config.toml
arch = "vit"
model = "image classifier"
targets = ["finding"]
norm = "layernorm"
norm_position = "res_post"
beta1 = 0.9
beta2 = 0.98
ema_decay = 0.995
epochs = 43.6
Rows from block 2 of a small image classifier, named by matrix and row number. Rows with one number within an expert belong to one neuron, the router's apart. Each number is 128 + 24 x the weight over its row's rms, rounded and kept within 0 to 255. All counts start at 0. Numbers have three digits each.
Before each expert's rows are labels from the 100 images, of 14848, where the router gives the expert most weight on average: "responds to" is what is common among them. Only what is clearly more common there than usual is listed. The data: capsule endoscopy frames (Kvasir-Capsule). In brackets: how many of the 100, against the usual share in percent.
# router: router (model.blocks.2.mlp.router.weight, 8x160), inputs 0-159
# up: expert up (model.blocks.2.mlp.up, 8x320x160), inputs 0-159
# down: expert down (model.blocks.2.mlp.down, 8x160x320, transposed), outputs 0-159

# expert 7
responds to: finding: ileocecal valve (86 vs 8.8)
router.7:114150124140151168160116085142091124140133189091125107102082149143075133135136129148168151134133139148150136112099091137140159108132120149146143159124117129132169101136137156115098164131111144143132116151142138125101155124105128171093143152161115103138122172136148160140148156130128177131103150089138162152120118099142072173102155149147131123104136122161113148093129132134162123152117114154103094137128124117088072121094158105131159074149144139113149138139101162134099153089112108
up.0:136133100138111159110121140115113168164113150113130079148132122171139120120111130131124127086124154090075089109158132146074120110122098136119132089160157117161086139148131169170122125130097084143140135111111122169161119093117179143122151119121167154120140148088117148127094127184146136117101129094141092068135099113109189147146111132145146149121129110148131115132131096126134145100153160109148134122137109132171123134122136132136121125117089154154115172107133139079130128088102097
down.0:101133128126133151133144164137121156159141143080117126125144080137128154132133097131125176120159162127094110172174106151107124122149126114182131114162120159134116127178164152127140141117124131139120146108132113131105130095156149122107186098153135114113140129137142101126097140125141117138166100101148129165184118119101180112138118123129120188122087129126081145104123141136138133064145159094130104137144103146129149125135118110153137126095103140144103116089120124107107066130112058
up.1:114117151141151144131123116147144150184142167101123154142144120084192137124152091144131123128144130117097146154164145124123086124126074146140147128078086117137113168095163109145170120114088115136113074101102158123099128131137141121121130121127099159087090116127169154122164132123109128131199102166125129119089178132140113123115121114112152105138148152135133137103081134116094151136147130087128152169122144127134130080147123129133106143134146069099149143141137116156155123114136113
down.1:090116115151102130127130080150100145162149201126152163123145128109137138126117080145132153116107120104115093185114143084100105143143136121136107133094150098139109142124101119114090110108103123148151088155128070108121154146144119146123140131106150145108136137112157101112149179162112111144103148131168116179106131125131128148115095093138087159165168135106154131109073152113146129163127175108122146170166145143086114144095132095111129129117145122123101121133129130145166120120119098
up.2:150161136094138085124081143152135121151161109149176151125163113143139149154124162118160147142123071112141173143096133174110124129157116097144119123110095126076147104152113149094140118095177155098133117117107078149129148117105172142133130115102146129145115124138147126068136124170120090190166094148137135154093108142096118138099152149127077089138136117108161101132147136154149136113123085146152139130123139129127113134132115114132097129139147124106110164145070147116139126136114135
down.2:149112085136144146150122116123155106165146111153114157138091134098122173112150126147145132101108108120129082140148109135153127095151167161134161185105128107083091097118138137129155107124170135155129094110114153139121102118105156114132146103133099170146121074148133131131122188163114115135142119146148142133128136125118145141155131104113202110135131125102131106094133133136131122149158142095078146093136120077192158123102108144124125135139117110105166119118153104110149179102093150
up.3:118169120082133094109128139157125169127122088125146151153161087099084144172126144147151115149156132132159166101096121130099156131127094105144098125106112115088179071153095122124155123097147179144103113105093084130122149133135120139145116153114120148164120123135128124138141114124125111162192123141140130161106103120113127130101168153135086088121146116052160129100133100134140117122134143123132128150092103150162142105122103106111107116116150141098153145108098145153137171140124113
down.3:161139076125150170146115105116166124157149113141147136153087131123130163128140143127157077115142119105098096153149104129122094103118149151160133153114141105111103134159070128119142102108164141136095118113139126146111106126141161123112144113128115141151132073136088142116135194133130126129149125120154147128128144133102125126133156091120179108129108096068152139100151114129152120135185138087102119088135103092183169124143158162118112148138137125111158128112154087088137156118093143
up.4:142141119107111143117087122122113115129156096211146120129107161110131130149129138118125119094179123111152093124133152154164138140068131092132102132124101128135109138145141101135109155136120136127154140098126150114141122091159098101113165129068150149116136127124128134102129125123134114118145127116123111121164155195147143096164079117103137123116105121126155155184145161117129128102122129129075098114127148175110124146199144123120091109186120112128101120107178149131143117144119159
down.4:129167147120135089144100137144121125127134107146123191133160119109126125116119164107151120107146142124157144107133146150137166118094133176114120121105110147088120124179091084123135146106164115173139118127139110089146109142142126118131094132142141149149142107098114158094116179112121112150115134125146154145123137141162104124109124106184115115133108154107179118172142165150156097113092113087128094154105119088122109170130189115100100074143113155104091102134103148104152150144118147
up.5:134109127139123156120164114135137135185099148119159092162150109174157117137105095125154123121106163097115093139149122101095145150138127142103140089134161159158105122163122151175138147090122109130146130117114157117156124085147129149146137125111113159149132118106103138102071126192117160127131107129163105067113068118137146122141104119128111138110117076140146144101146093130130150107176148127150157125136091133162118139111149128129117084111114154152123174121102159119133150108101085
down.5:112101132122154126115128144128102163107138139075136120114149075125138138156122123109164176154135153114081112153169104114084121115139098118137135065170095152126140127197132166151131125100107114126083130098112133137098143109155178143134133111156130117115121130107116129166133164167120132126154115137131131117181143143085170130143098149148127168136109115131127153118106111145124150109155152098141108132130091111145179114123116147160132143099103133152120115082116156104119087146129072
up.6:136108086158139134104135126154129133131125203125126163107160122137164143131103095126153124107160140119087124154134142111175128109133118150131141150075123093124089163106146093078173128140089100118138101102136143142123092129129131127135124123127098168084113087087157133144120106166136138125176108146103098143080119146143135112121108105101157132133156149150148140073111168095099127120150142098119140164161126130119115117162082120109124127170135089141147134077131120131137112106156123
down.6:136090106154092128104134094139109100138137205170096175105145146135152133150102089122130146121108129110081112116140110110125107155151122130090128174100125116122143130121102141106089108128082128134141092104126089116147143145147130117119157147097145140110147129134141147134144166144108122119144103142128122168098108107137129166090123071098120139111175165111153100114078157110123148164133159111108147191166147149085140108076143130144116156108112112105123134123135124123167120143150125

# expert 3
responds to: finding: pylorus (35 vs 3.4)
router.3:136128112153096112098131126117142130172092134160128109113098139138125163153120112133116134125114140125121156113125096119104160142118110176130160154104098142158107172126143121170146143104098142148152126108114136150133118078098166116157119102087098164154107122134168172167143158155185099104174125154120148145115096110147107133148166138138086159123140124118151132118142093137152085126119133108157123098127095098128150104123098091166126141105104143115169172129155128092163164176122132
up.0:132115135131117103166144155094172134123182109106105117122124068098168128112110124110135107117135121116138126111158135143145080125105130137158159139145139136122106135094123137128161136123128124152156056120131133089128137212135090132087149136129114117124150149132131096128133134108121145141168124110130112120185121126145158127138143124129121141117127137116057132167120110122101152134115134124104116170176197174127133121173107106144115106121100111137115091168118119184115120121156121
down.0:117187119177138132149118111108140151119148123106165160140106114122112132119149143118124090138125101134138088105095070131182104117127115130182146141135086117087117164132120136093178142137139151149106107112113134151138098157145145112103134117106124107157091120146091126102118122123121144167200146159097125120134133114105144112136165111095132098168117138115100092109111121157097134120147132159109136116103185163124181141135146117147098128119145081107188138122153108127121115140129132
up.1:125143104146093112137106147112110131119092130112124157111181152122130148128126110139120099175126115152107086113126151122129159158154115109132142199140146081166092135082169122110137082153147103147124130191162116135170120157152139154112149135209144105119126113118152116090127129117152151116106161145130138120092156174144125121113103131106130163128128147133142160105145104109147116081117151107110135135146124132116153118160112197130153163125103121125146099096118105115115098128131140
down.1:125136109166090069101081137184097121126106122119141162102143124097137163104111126119144162147135125131155139123152120131122157138120114160111141121129112125140087133109139108124153121148127116134145125147123097094145089166173136152106152152126148078136161155152152153108139155146110148152156158177130172131083151146155087128117119153109106183122114098136145193137094135094123156087103096150083122156154117133120118115113120142101139092164154101133119084115145125126119127158101123
up.2:169095137117094115158100153125180104112149166105147104093141120175135125150158124125101158120114091158156137078118168124156110130129143107092117143143146139130119178145103134131104146119097076152121104106103135140109138101114138167095176140134148131122178087150146142119113093111118135175157101123140102144112124124102120103112137078119113105167155160124133159143170128157112121093121114155085127141100149176103098128149139156125109113115158100132136107173127123106146118111101147
down.2:106106125115115133138087119114143137094120121152138115125159174103098169149080134139116158135123083104161178136143137107129141125154131143090109160105124121135120178161158106149111120137118124092111128120083127147103131092105153113157086133141122140087127122134142137103090116119116101150140114144136158109121137131149117115111124131123137109105158147105169153151162141136144138173123098115098102124104101146097126123117145201080097093195109129089137138140112137163155166085157165
up.3:158135142115185105107101209103119148125127143111110109149112131137147161142115143100161137123151137159144164151156111126117128140115126175133089119120098127117172135170135129108123147138090134102108098142126095167103153106153157140153102165128115095115151123124126130147143155149131120131127155092103177115175083145117113133089146133119156109120160137112135096136137121113125177159119165088129073156125126122095116129122127117187134138149144116140123103106142160156074118129180116
down.3:130129112131114121105104129087174132125121163122118145123096157136135165160109123098126102115145145136125119152128116175135112160139133170142090144117107088139150138137138113108144185091121142147106122126114145134084120137124168117056133179125076083110113130140191143099117130124136137156152139098103165123127109108126114111146169088081136167105137144082133125149120091123156126127163122096102097160159140162118116093122113112145107108159127142157145095128165122139121086135146161
up.4:125176115133124129121141120111147133138181130174141114147161103114151120097107125161103156119129125063171150128130104084137124130175106136048202129144158140094077122119103132136129144159163134160162152115092126123153124172147069112115120139123104124098109129130089114147125121100116120112133119133147116121121128132135171144135127122113162115100117133127070124130121155109130159111134118106123150166122131133170123115149105088097108096114110133120095119147132112174129144085128113
down.4:140171145138154135166153128137138108120153117105140091137134110128115105106150117099127090139092108147169111112117093132172131103109147126141156093115151126097129155129099134106162119155142130135142113107139165132161129124107108106145144113090117194217098124134098137103109121122103132129168118183106120133109111121134170122143147110128154109146087142129099102139169152144123130093125090158124126104117146093152152141147188094116103078076141100119135145122131126137138155113115087
up.5:127152117139154102122165125111143142133171116164151112128139141099131099125106127142186154104138133083165153146135102086133144137156151128129164142138157139091097111120095112139136115169158131142142162096101125123134109180173084111133106138119126147095112146163125120137116142105095147116156128132128109152146123118100165151133131124136166110095112110136073135136130172111118180144139105102125131157130125131172138111152090099092081102114109142144102114149114115218133150095132128
down.5:157163139145190156162131138137143101124151103129145120153100106112102131109149139104153123120083086129160116115109112121161144113097148135125146091110128144107111123140101139114172132160167144156163099079119162143161115108106139120143118106076108182163076136154078150122106110142094116142130136153107121106122117120154161111145135100123153080131102125141112103141153176138101132103115113149150121099093150122154160167149150110115101066099137115131146142135123147148133165114122100
up.6:122130122100125131186141133163130142079117109122101153112093136104129097101126147140142087104090138147128121083099149150143056147105117151125092105162092134119152143131099113114179101118147126188090122153194131094135113158145129146128106130132152105151143119082118127115133129083117115122132175125119148142153170168132116143116115117144127112150150164129125068153092119129153114132127117153097131129113136139075125134134126175132137169152136111120158089141135105113137107119131154
down.6:079137157128140166097149178067145109130121162129078101150134111122152152131132126116130112134129119149134094129113151125133102142101163102114134151109148167122168119124067120142118167170141093120113113150155105102103146108121117153154135121099125145174142135156119114151124136092106113093175150132160148119157143111098157115168133148146091103152078123115159111123096125094096125154134175158127139119140112102125120114120135084129081147122182118151100089104114105134140146097141136

# expert 6
responds to: finding: ileocecal valve (71 vs 8.8)
router.6:148114124120148145171107167091119148137136134128119093111103137133080153180125158147127168132139112147137130119123166149139090131152154160105144097130115109129108154110127169110106124125161096145136163092112089105153133118091117155132103120149138133107150124139116105118093118076137140151111082126123105142106153113101128098162154123145084089090098087153130112158160148089095142135104123168122166114136122139143108108120131136072103112099186138126142100122147149163079158136156106
up.0:118177086176115187113118089118133160111121160111152127118159112187135161101130106140110144152140130120128119151109042114142165099137112150138150130111158137140141122131131095116129110123108145135151116108137130150163112135108117113141120136134109152125098139138121165116098135141156149112190114119146092149086073123129141101110152121152142142141120104121131137053151146080131110100157143138154106142144109097100108159151151101104115120172153133131142160120116092099139156117124150
down.0:108150179128123124171138138118109125135150131092132112114179116137124133168109163159135110147113152115118161127146132102149139110140129089146127140122113105106166164094174100112144076153176084143152119135162101167154124153127141132137104112154122122101122120102093113134126102106136118106141126125139138188110093149113089110105137127144137133141139141155088090112181174082132100089134155113169135185122116122105085105116091090093143085129147142115129122146107115132100145136114135
up.1:086120111135143114164148089154130109102146129145129185127134136134162091114137144120104113143117059114140136101102144074137101138177106115088092169140146120085166116148130124121110101110089136163094121100117131150110150140123104116149080136135149095108115116153119130122155160144160069131122160121087116160113139125128089109107112111122128113131180158103134119108096162120148102130112126125097125149125139137115121132141159142143185183147124112093144174155109107139152123108143107
down.1:102098124115139086122135117126145117117152076173122151125104084151148133159112129170117114147126122166108154119097118147153088175142122094152141180124094116121112133136164116110154111108104149132125122127116138175081131130117127130148159133120157103100136140159108149168129139089104108096155132111099131183158138125091091145110143117076118125148118118165110152113103123112104175106134115119108161117120151139145148109117069128169132156102135056114141131181115133106141115135121134
up.2:099084130100090131163121108141161129103126148154089157150084118117137123128130140150121156158106114136140108135090108132131129148129113084091120143101132093116119111143142150134115112138085122145067151119120133133139143158117130117149125110113173079079108117129119148107144137121151114137121151103098099179175154145112158154140101132131164141115181164150147110121040137135136144151129127092106107161160160163132117144136123125138140188110100098091119161139164106142139121122125133
down.2:078101082094164105099148124127115130089149130155152136138118111128116093135146109163120136180113064140123153116133143155178103133115123083144140138141097141117096123154169136133131110116090153143147135112112128168110137100119120131154159100153190107081116151171110166195135124138121116160131121106111122147159163136138111152096120152094103134152117112156110159121127150140115147106129093108116133138138111127144145107115101136137114161136137054105106144173132145148128136147120112
up.3:165159163106146158106137153120108109119132126175154135112129132123128110129154133118106091110149110118120141125137139147125158113104120110146128153120185139112091129147123097140110148173131165138158113126167075148173089140149101106117143147066136120113131115130126087127161106130150104086105175092172113097137129140147114118123131132135087142153097128127093130129097133120087130098117200139076128113145105173122140129097144108131153101119123148156103147120191150128142128144081133
down.3:170063125146128110118116172073125111117124121139122111089107168130087168168142115123167137128144126180158097137100154145174132145115144115132120160127110093145120121112108125116104188153137127122139126151135118088100121120164134112074144152094132116114142148142141177110111111118128139120110143122127156148153110140110127109092099107126117136116083081148153166156131102111123140124088149133121099149131125143121117132118120090157054117126105110156116125133116182134145133185117120
up.4:163146123146116162122127120118150129097137116136119114114144141165102165119135122121147134131121122155119175130106088130133163131164123146104156149131135154166171111136115096146140142095120153163138117141151171145122150091146122122124093136077109103125119131149134188137093142129215138117183149106155120132120100099132103159035188079118136139123122137151123122063133143146123090116104126096133124166149137144098115129152160115123132127115111138115108116115115140121142125128144120
down.4:115152164119115141192143108164129121121144139114106124101150111116115147182117134135149117115110126130126152123130138114127141107141120111170141126138148116112178165097129085108142094152148123086180106130134111148132155138152123134168081117171140118101148059127119131146149134088141133118135119147179143159133062139136132131116169108146140142124131149150119110133155171097124124077132135113138148163119134083108087100149113108097170105084134148096082121106088137111136107125120154
up.5:109136102190072145126139121123090149131115148097139131142160130181158164121122093142116141135188164106112131148130077136130188091145133142124156122094143140174131115143144131131160099100105140179164131113156164124114133127109136136137129125131087118140101138094125129115103127133151157133153173124127052150087097116128148089114154145123145131120100111125130108076158128151144118097148113121178108139117104128132119114125108119112125133146118147151143150113087120109154142102089095
down.5:103159203110101106125150122132113129131147102099121114137157098119134111166096128151117119114122118104135160126127153093150142119147147073145109131143119126122183158088168134142111086139175107143139143129154103144116167132158121124150120106148110115096101115114100091153148097096132142124132129129133154173139118147130119104133114157174140152125147175152095099118182173083142131082135115104165127150127133134080103084139101149116148107147130155103108120170091108113101118114126137
up.6:121125091105109123133149150132143129089068104169136197129088145136129094151152131155094083110112117158089074123106111104116088138149086114125154130117111110100142107106101121146110099122136097142113164125128109151128124127128121098119087130100141116130125145151140138144127100098124087148153127139128151136169159124142096132172121132147105121134163136102114124158077126118087147145121157133068133134118139157138108124123138156171140181140143094119146168152173154134156140128104175
down.6:134077111133147108087119142127102111101095111130134135110128106122130156140141094154092109162092128160095156142142151149150092130174097106126148171131121136111102127131184144133146119135110119111169122133124120160094156110152114125118162115166166147117105147146125176173126092123123138124143147145101104143152152096109087125104132136099084159153130097176093118123093118112106152106121095117158137185177140128138125102099075120122120152115139078137137107166137158123147113158137140

# expert 4
responds to: finding: reduced mucosal view (31 vs 6.2)
router.4:135151099140113077143120119124114167141103125175135113095169115087119116151089133106143072077146119119109095138154119113122106139107110114141137181130124110152073150085152142144130154148157120159101163103113127109162135160134128143109161153115118137171120112098159141158140094105115109116169094176145101135112160111130149071149119122070156151109115132140110123150132109137102147109130118141103107131144134181156149125130118117158135108131099099092137109132148125104152105098171124
up.0:100133129130125143139126144153099142083167143131151123096078116124137091079165129153143158168109147177143177126115149126126128071118117147145146100139123136102155141127125130114157107129073129131127134121157093092129141125116101157128072138138145080111123123116086134101099128129112146128116168114112131173160147129153075166120123183129092128179139146181099136121089152123152117147150121160121125128139113116080102144094155136106153117131111100146169123135142142152140117153116140
down.0:154093167133141131129158142091147123110141132114161136143155124150176132190124086121151140094103146090117116129140088147124105107114120114155156134114146173154128154170110176106088162141104156096151095104115142135095125077124170084086150096096156120122122105185099112150117142134136100127122094074135161130130143136145167129127136100150118141119150152143133126108123123107128134159138129118156115123131137100138129136163133187128123157176153102149117105118119139122142097128095087
up.1:168126083110103149085118192118098141125107103123155135125128129147172163133123139127121116102131144122151164111153095157132117111143069146149119134092173109149133127167064131135122120075125093117162117107104053125136153089158135148072129157125130159144178147098098148126136148112161116140126138113104143103155090155115113095103146142145100101114120114112141117139120113139159132133100139099135116139087127165114120162123138129155114124122132130089102126133094140155134163139126151
down.1:148122115112130136106138093201137113100124124151112147116134112136134112106140117101154092140145124148126121087130127097173124119110102166143111111124118135117105144165159172137140114136092124079169115115092136141126108114127179080163144095144150132129059082123062139113149136140147103188104070105112125110135137155127173141137145133106134088143169138161135123117130157144117118145117147140131105113114113101128113142187115167123107131147129121152130128088122116143126089141163128
up.2:130068137152118126125136093105125142059110111126144118119081090102135103101123153175133136123127166166112097112131131112140110120109111159106140133167152148117132176139034138153129148102106110132129090138125113125068156137138087127130097155116131118112137120118108157161147087154119174121122180123118139132138100130135083162123160148145119134123108136120100127113097118125101139189144136148114144155163144135108106145118147135137180121151153122142137124150140170114123122156116110
down.2:151111133176123094139136121128068125104151125126148147119115108128106077111165103131171146118119138145109169141127070190149105109068122138127145101098120098142127151147142135111124166117111099123165081113144139105088112129136083114109122139119152160115149097163136162094120093136156174178145138130104146097090160146143131145112086123143102147146113134113127102107153166112112139121134124117136138158159154117123102165130141169124156119153146093119107113145147144152087121115102114
up.3:164130112113161185137166144119163105094148118123118131086117086174171130115111103127119166109113120108121132105127125114150145097093128108080124123122174147143129131118117136147087164125105105096178119100096118144150127092169111111174112117092119131114114119136058175183141131125153105140141133097146078126157067135141169157119117117131123119126140150162133067145128165113113165110131113127143135145159113108116134145148147145149092113113134112144116148125146139114127127128104132
down.3:111162121157124130115125133088133155131131158169137079116095147135107141119116114137133104159157153120122160074077078131184116149106133127125098143105133137156101162158102127136138183108123167137148105130147139119155138125172114104083146151071112131139124141162100151132107125125124123145134175085084100104120127102099156124150131138121135108131128107082172138119152111128105147110105158149101130089129145130125165170143146105138116137090140136145135159107108100148103135177168153
up.4:141118128124147179124126139127146114124118115122114100118142111160176125153108115136168188182118128142121123103114073117135124122154153159136138099091145135123143120164152109135084149137123097148187129143112126122105149119140114119200089132137136148129109132135105170132129164126105098125132132114123137129169121134100129158117144100124165092112122135158117095140104174113098174145118138103148075074115108084136119155157176108110106118120114133151079122120121121181102133118153161
down.4:132161156160116104106131155123102100101146157142149081111149153131115136128156116104144135143132125125084126121109115140142133133127143134157105149138121186101105158114127191116160188124132137132148124120135178122147092114142127111110182148082134135144107139126158117125128119169126142136150134130107127119123120100123149117109127111101114130132113119142141110109143124129090103087096148141142153151147130090133161136104106090107085136057135111099155134055126126125138093209086141
up.5:142141107099154146179111136130139091066092160155126140123081161137089097092124135110151153147071080118128136112143140129131089113101103113135136133146130180123138160124112133153102130106143130077100138126102108161144136084157132139143115112117145142126152117147104133141144135159124093148127143147125135124145109115143111142093128087133106156165136136151146095140122146162119120105125122213137137140148089128076137153150145123179107139113136116082127141148167184111135141127115148
down.5:132115103180156122132141141102138129110149118154153113104116145142098132164140112115137080143151114104104146086103127119160124098078139132151108089098106150122147148134112129095124141108136142117138150147156147125121151092123134105098129129147121123156129114165098182115129142097121135144125112130102153111081106135125101060088137150131117078128116100103150158134184121119134135106120175152108131102100147146099115156171134192122116128139157129168144169107131141141050151124134144
up.6:152151139047145148138141148117094118138129126093122114181139148116104121118129132106168132135094118135148158135139097114100139152148152143161151118127127114146173142160124109124087110128133125122141142117142106097076133101113145115165108126103128133110139162167135150072176185115107096131125137121135153091136123127106158169128163083161152130106153110110155072141105163111124143148109114124169102100089112117139118167151104117124119116101145135127118120126119121197122138075124117
down.6:157143161119127136141113145152104108133120143120150069120136144134110128117148125106157148129097084100109146153133167158103148154101160111150113092141089134112132157175143172148167160117128136122162125120138153167116108109108131113112154098090129111117112105107140117111186121185137161126110118145110147125111136128140162163105130094130119161107117151172141097146136134147097094110110166103159151121142121123098146135131111080138101125068123144137118130072110131110121074172102091

# expert 2
responds to: finding: ileocecal valve (56 vs 8.8)
router.2:136094087132127125110122126151120088104087119132097152134129156119162090116129094108135154139140133148093082115157100115118111133150177156142133149153115124134106155101123162100121130175140116067120137128135164169122095135092120143099186129139134187116159100152145150143114139142116134132159106168084116111123105157124141089101114127107135168106116156125131167084083159119122146128139164140130117127167145097112128134161112144134160144171178148114110101118155115149135162098126115
up.0:114130136125116094089110103170121138132092116149153156167124126125135105166165138124143110076129107121099158138114146119121104156134111116105126106110104099108147121152139152161153152065170089139110132121084148126131136159150155144135136126140098147159146120102134154140144133131141106165149123124130137136111158150166115133117099090109114152145161135099145154122118102180179136139097117121100167134074152166111064117090110113141126157089137144069138138138083159100138124157137125
down.0:120111134156165145120129137130093134167133147131159154130113171135132149164147162168157059107167127123093140108097109082107119122113105071161095159084176092100127095160092134101126168105136114079156166115122102135155157118134098132111112104146111147150123159125146136119146143118139109168145133096094112109145131102117120103135101116115128130168132122116158104132147144099148135127155148125105146129132140147153139113075115102145114131098091156090137131118132136135122164163167161
up.1:127122129143115128098144101157113142130120131156152112115124107155139113102121134167171120107159176110121133140133095120123150140117138134109132091123096116125132153143138108181181148071146146143116107098112170134139054107166099122197062135105070149158125156061129151124120121163176122099137146120138122136149127137170139156150141112122100142129128102161122115145145117160114129147159148092126114108103131164093101147099123112143117095104113120126132148129126136096141119136113157
down.1:160138150177131175134147121111087151139133170176102159103112136090114114109106139141174109100130117126096130102123134061124132160140128110145164167129135110076103120140120093135119116138131141124174140130134110130135131151153110129124119139152151154107128126134140110078179136108103114122149160109110132088118128136140136116100122085133133111146094118162151121106126147098116072136127157131110138142130145128170160113158098096109135179109042118118150119113105125151102163116138164
up.2:141142129136124149130129136154131141093111116121127155099082128126146127121176145128145132097120131175096131097099133123143107131118128112107118123135095130116152146127134104148163137114104086130109105137140122125113091107167114157163091127109113105103129153105130152108164117135156125104130179104104166155120144144195109134133121133143082134120130147152144115126106161101178090147123111118105105129082175172083116173106154173152151152163135075083142141115150125072152099169132141
down.2:144168136144129140136141110099090166126141141147116161120131148124140090142151180126132094121134127101135158080091112127147098147113109131148130169108131119091136149138142126117140118122164136139166166096149114117152150168144105110099125143160135101078130104121132094087117082080130117125142158112081107134128138116128108118088109104125117080133113133139137087106140175103138102092096169117103154149127173187141152111163089120133149161125089116100150107136124117167112134114167147
up.3:123124099161128120134142064158120159166130126119115107176165113135121130137138142168102143112132154149125133118129141117084119086113094157155143124129110144122161111147140126173164150130092081148142152106123188103110129164143137147123139096146110147168115151097110108096077175097130140112154108160132164128087121141124123125165129142154113100164109085107089157130138103144175125147151136130159121138098116138152100117154129119100146097141089064150140125163116117139118158121131120
down.3:142098107124121111192107092155097126127131101120127110126129169127094128153157145133165120115124130120160141129109139132133123114118142133175179120120090098097160190125079135151156119112128095150122115127111137120115081135124135135087083124129141150182156117125124192133158152127109144175149088160112174118138143120119144128126133075137089139159109101089125151171147127164129124144133124142125137125111121114098117136134146104090089092106150075134128121131118162145114130181120112
up.4:129107126125126136099087109126122119139124110136215130129121115124113100087164139144161109136182147111116112139142107105145144141097101130133165129119097127104088154141141118130148132132133130147103137102081162126167089130175111139124147133130108127156115119096134147121121145154096136149124130142128146111144143147159176101155110117111128091125091070161144141131164115180080111110135141104092114133121098169110189114142131095095094083165112092123142125096140152140168124146142138
down.4:146124174122147125127117150161064115140107154129123115113134150129105113097171122139158151102099101173130166119112137149112148124114119139157157189112128153107114104159147134167129146158145070119158142122082104105124137097137096100133125135128172119156151145121135102104118146141132135131112174125116138121125128141149142141158067117120103163150100100162119130172130140118090094107123143073165117122121079109123091130115140132125088132117061124125149118107105157176146139115125110
up.5:129122130104133105151144165093136125126198168125147096124129129138160142128121122100142101113103118114172167141138122172165136114140103135150107178111101147111125083133145142117150112119188187172115072117149120138132135093119170132120152172147123108111125098107141103130109146111116130143138151089079119113145113134087167088106081152128099106131130114088159127121140075128114145112119128109184129115132135151144146140146097121142127117112107166126177136139109135144135163123131152
down.5:095161089133088126119099183161156159087101109101148125139115130129155124117141121110110104094107105154121117151143194117131136113135129107095120090132148104113113138124117108135101085131128103136096081188096144144132140121143165164156144088151185149160125093090137128114139122138122138150104146155142146110125166182137150100152121142117102132146101120158126143125068111155143112117122128117138118091106120153138151125100122126112113182143124159143165112107108155085132151148098117
up.6:119192141127114140129111133118110179121128120144199112118140130173120140114159107165141164138160135107166136175079148126158145107121124108107119136082102088135104077138159096120148145131104137168104147114099148122147080092127115127136135130121105094101089144109143121117087102143154137130150178101117112152134133149148158103131130114098107090168113124127137118151154160141141150092125141151150123091133105174111139136148136119109089099147109128167132149096125113108140163126124172
down.6:158128107106132137108119175140112114129124149128099112107131140126119138103108126073178129129100124133163130108150132123161138148087170142136168085129087153139132157131118159153113114150096184120138114130121152126126136137113136096147136113108165130133145088115115132118151175172126142169118155114134158120152113142142169167120154118164108163097065118150125092150114132136096143112113157095153108134117137115091131150169160094146097103099140110196115108103137154123109094148096092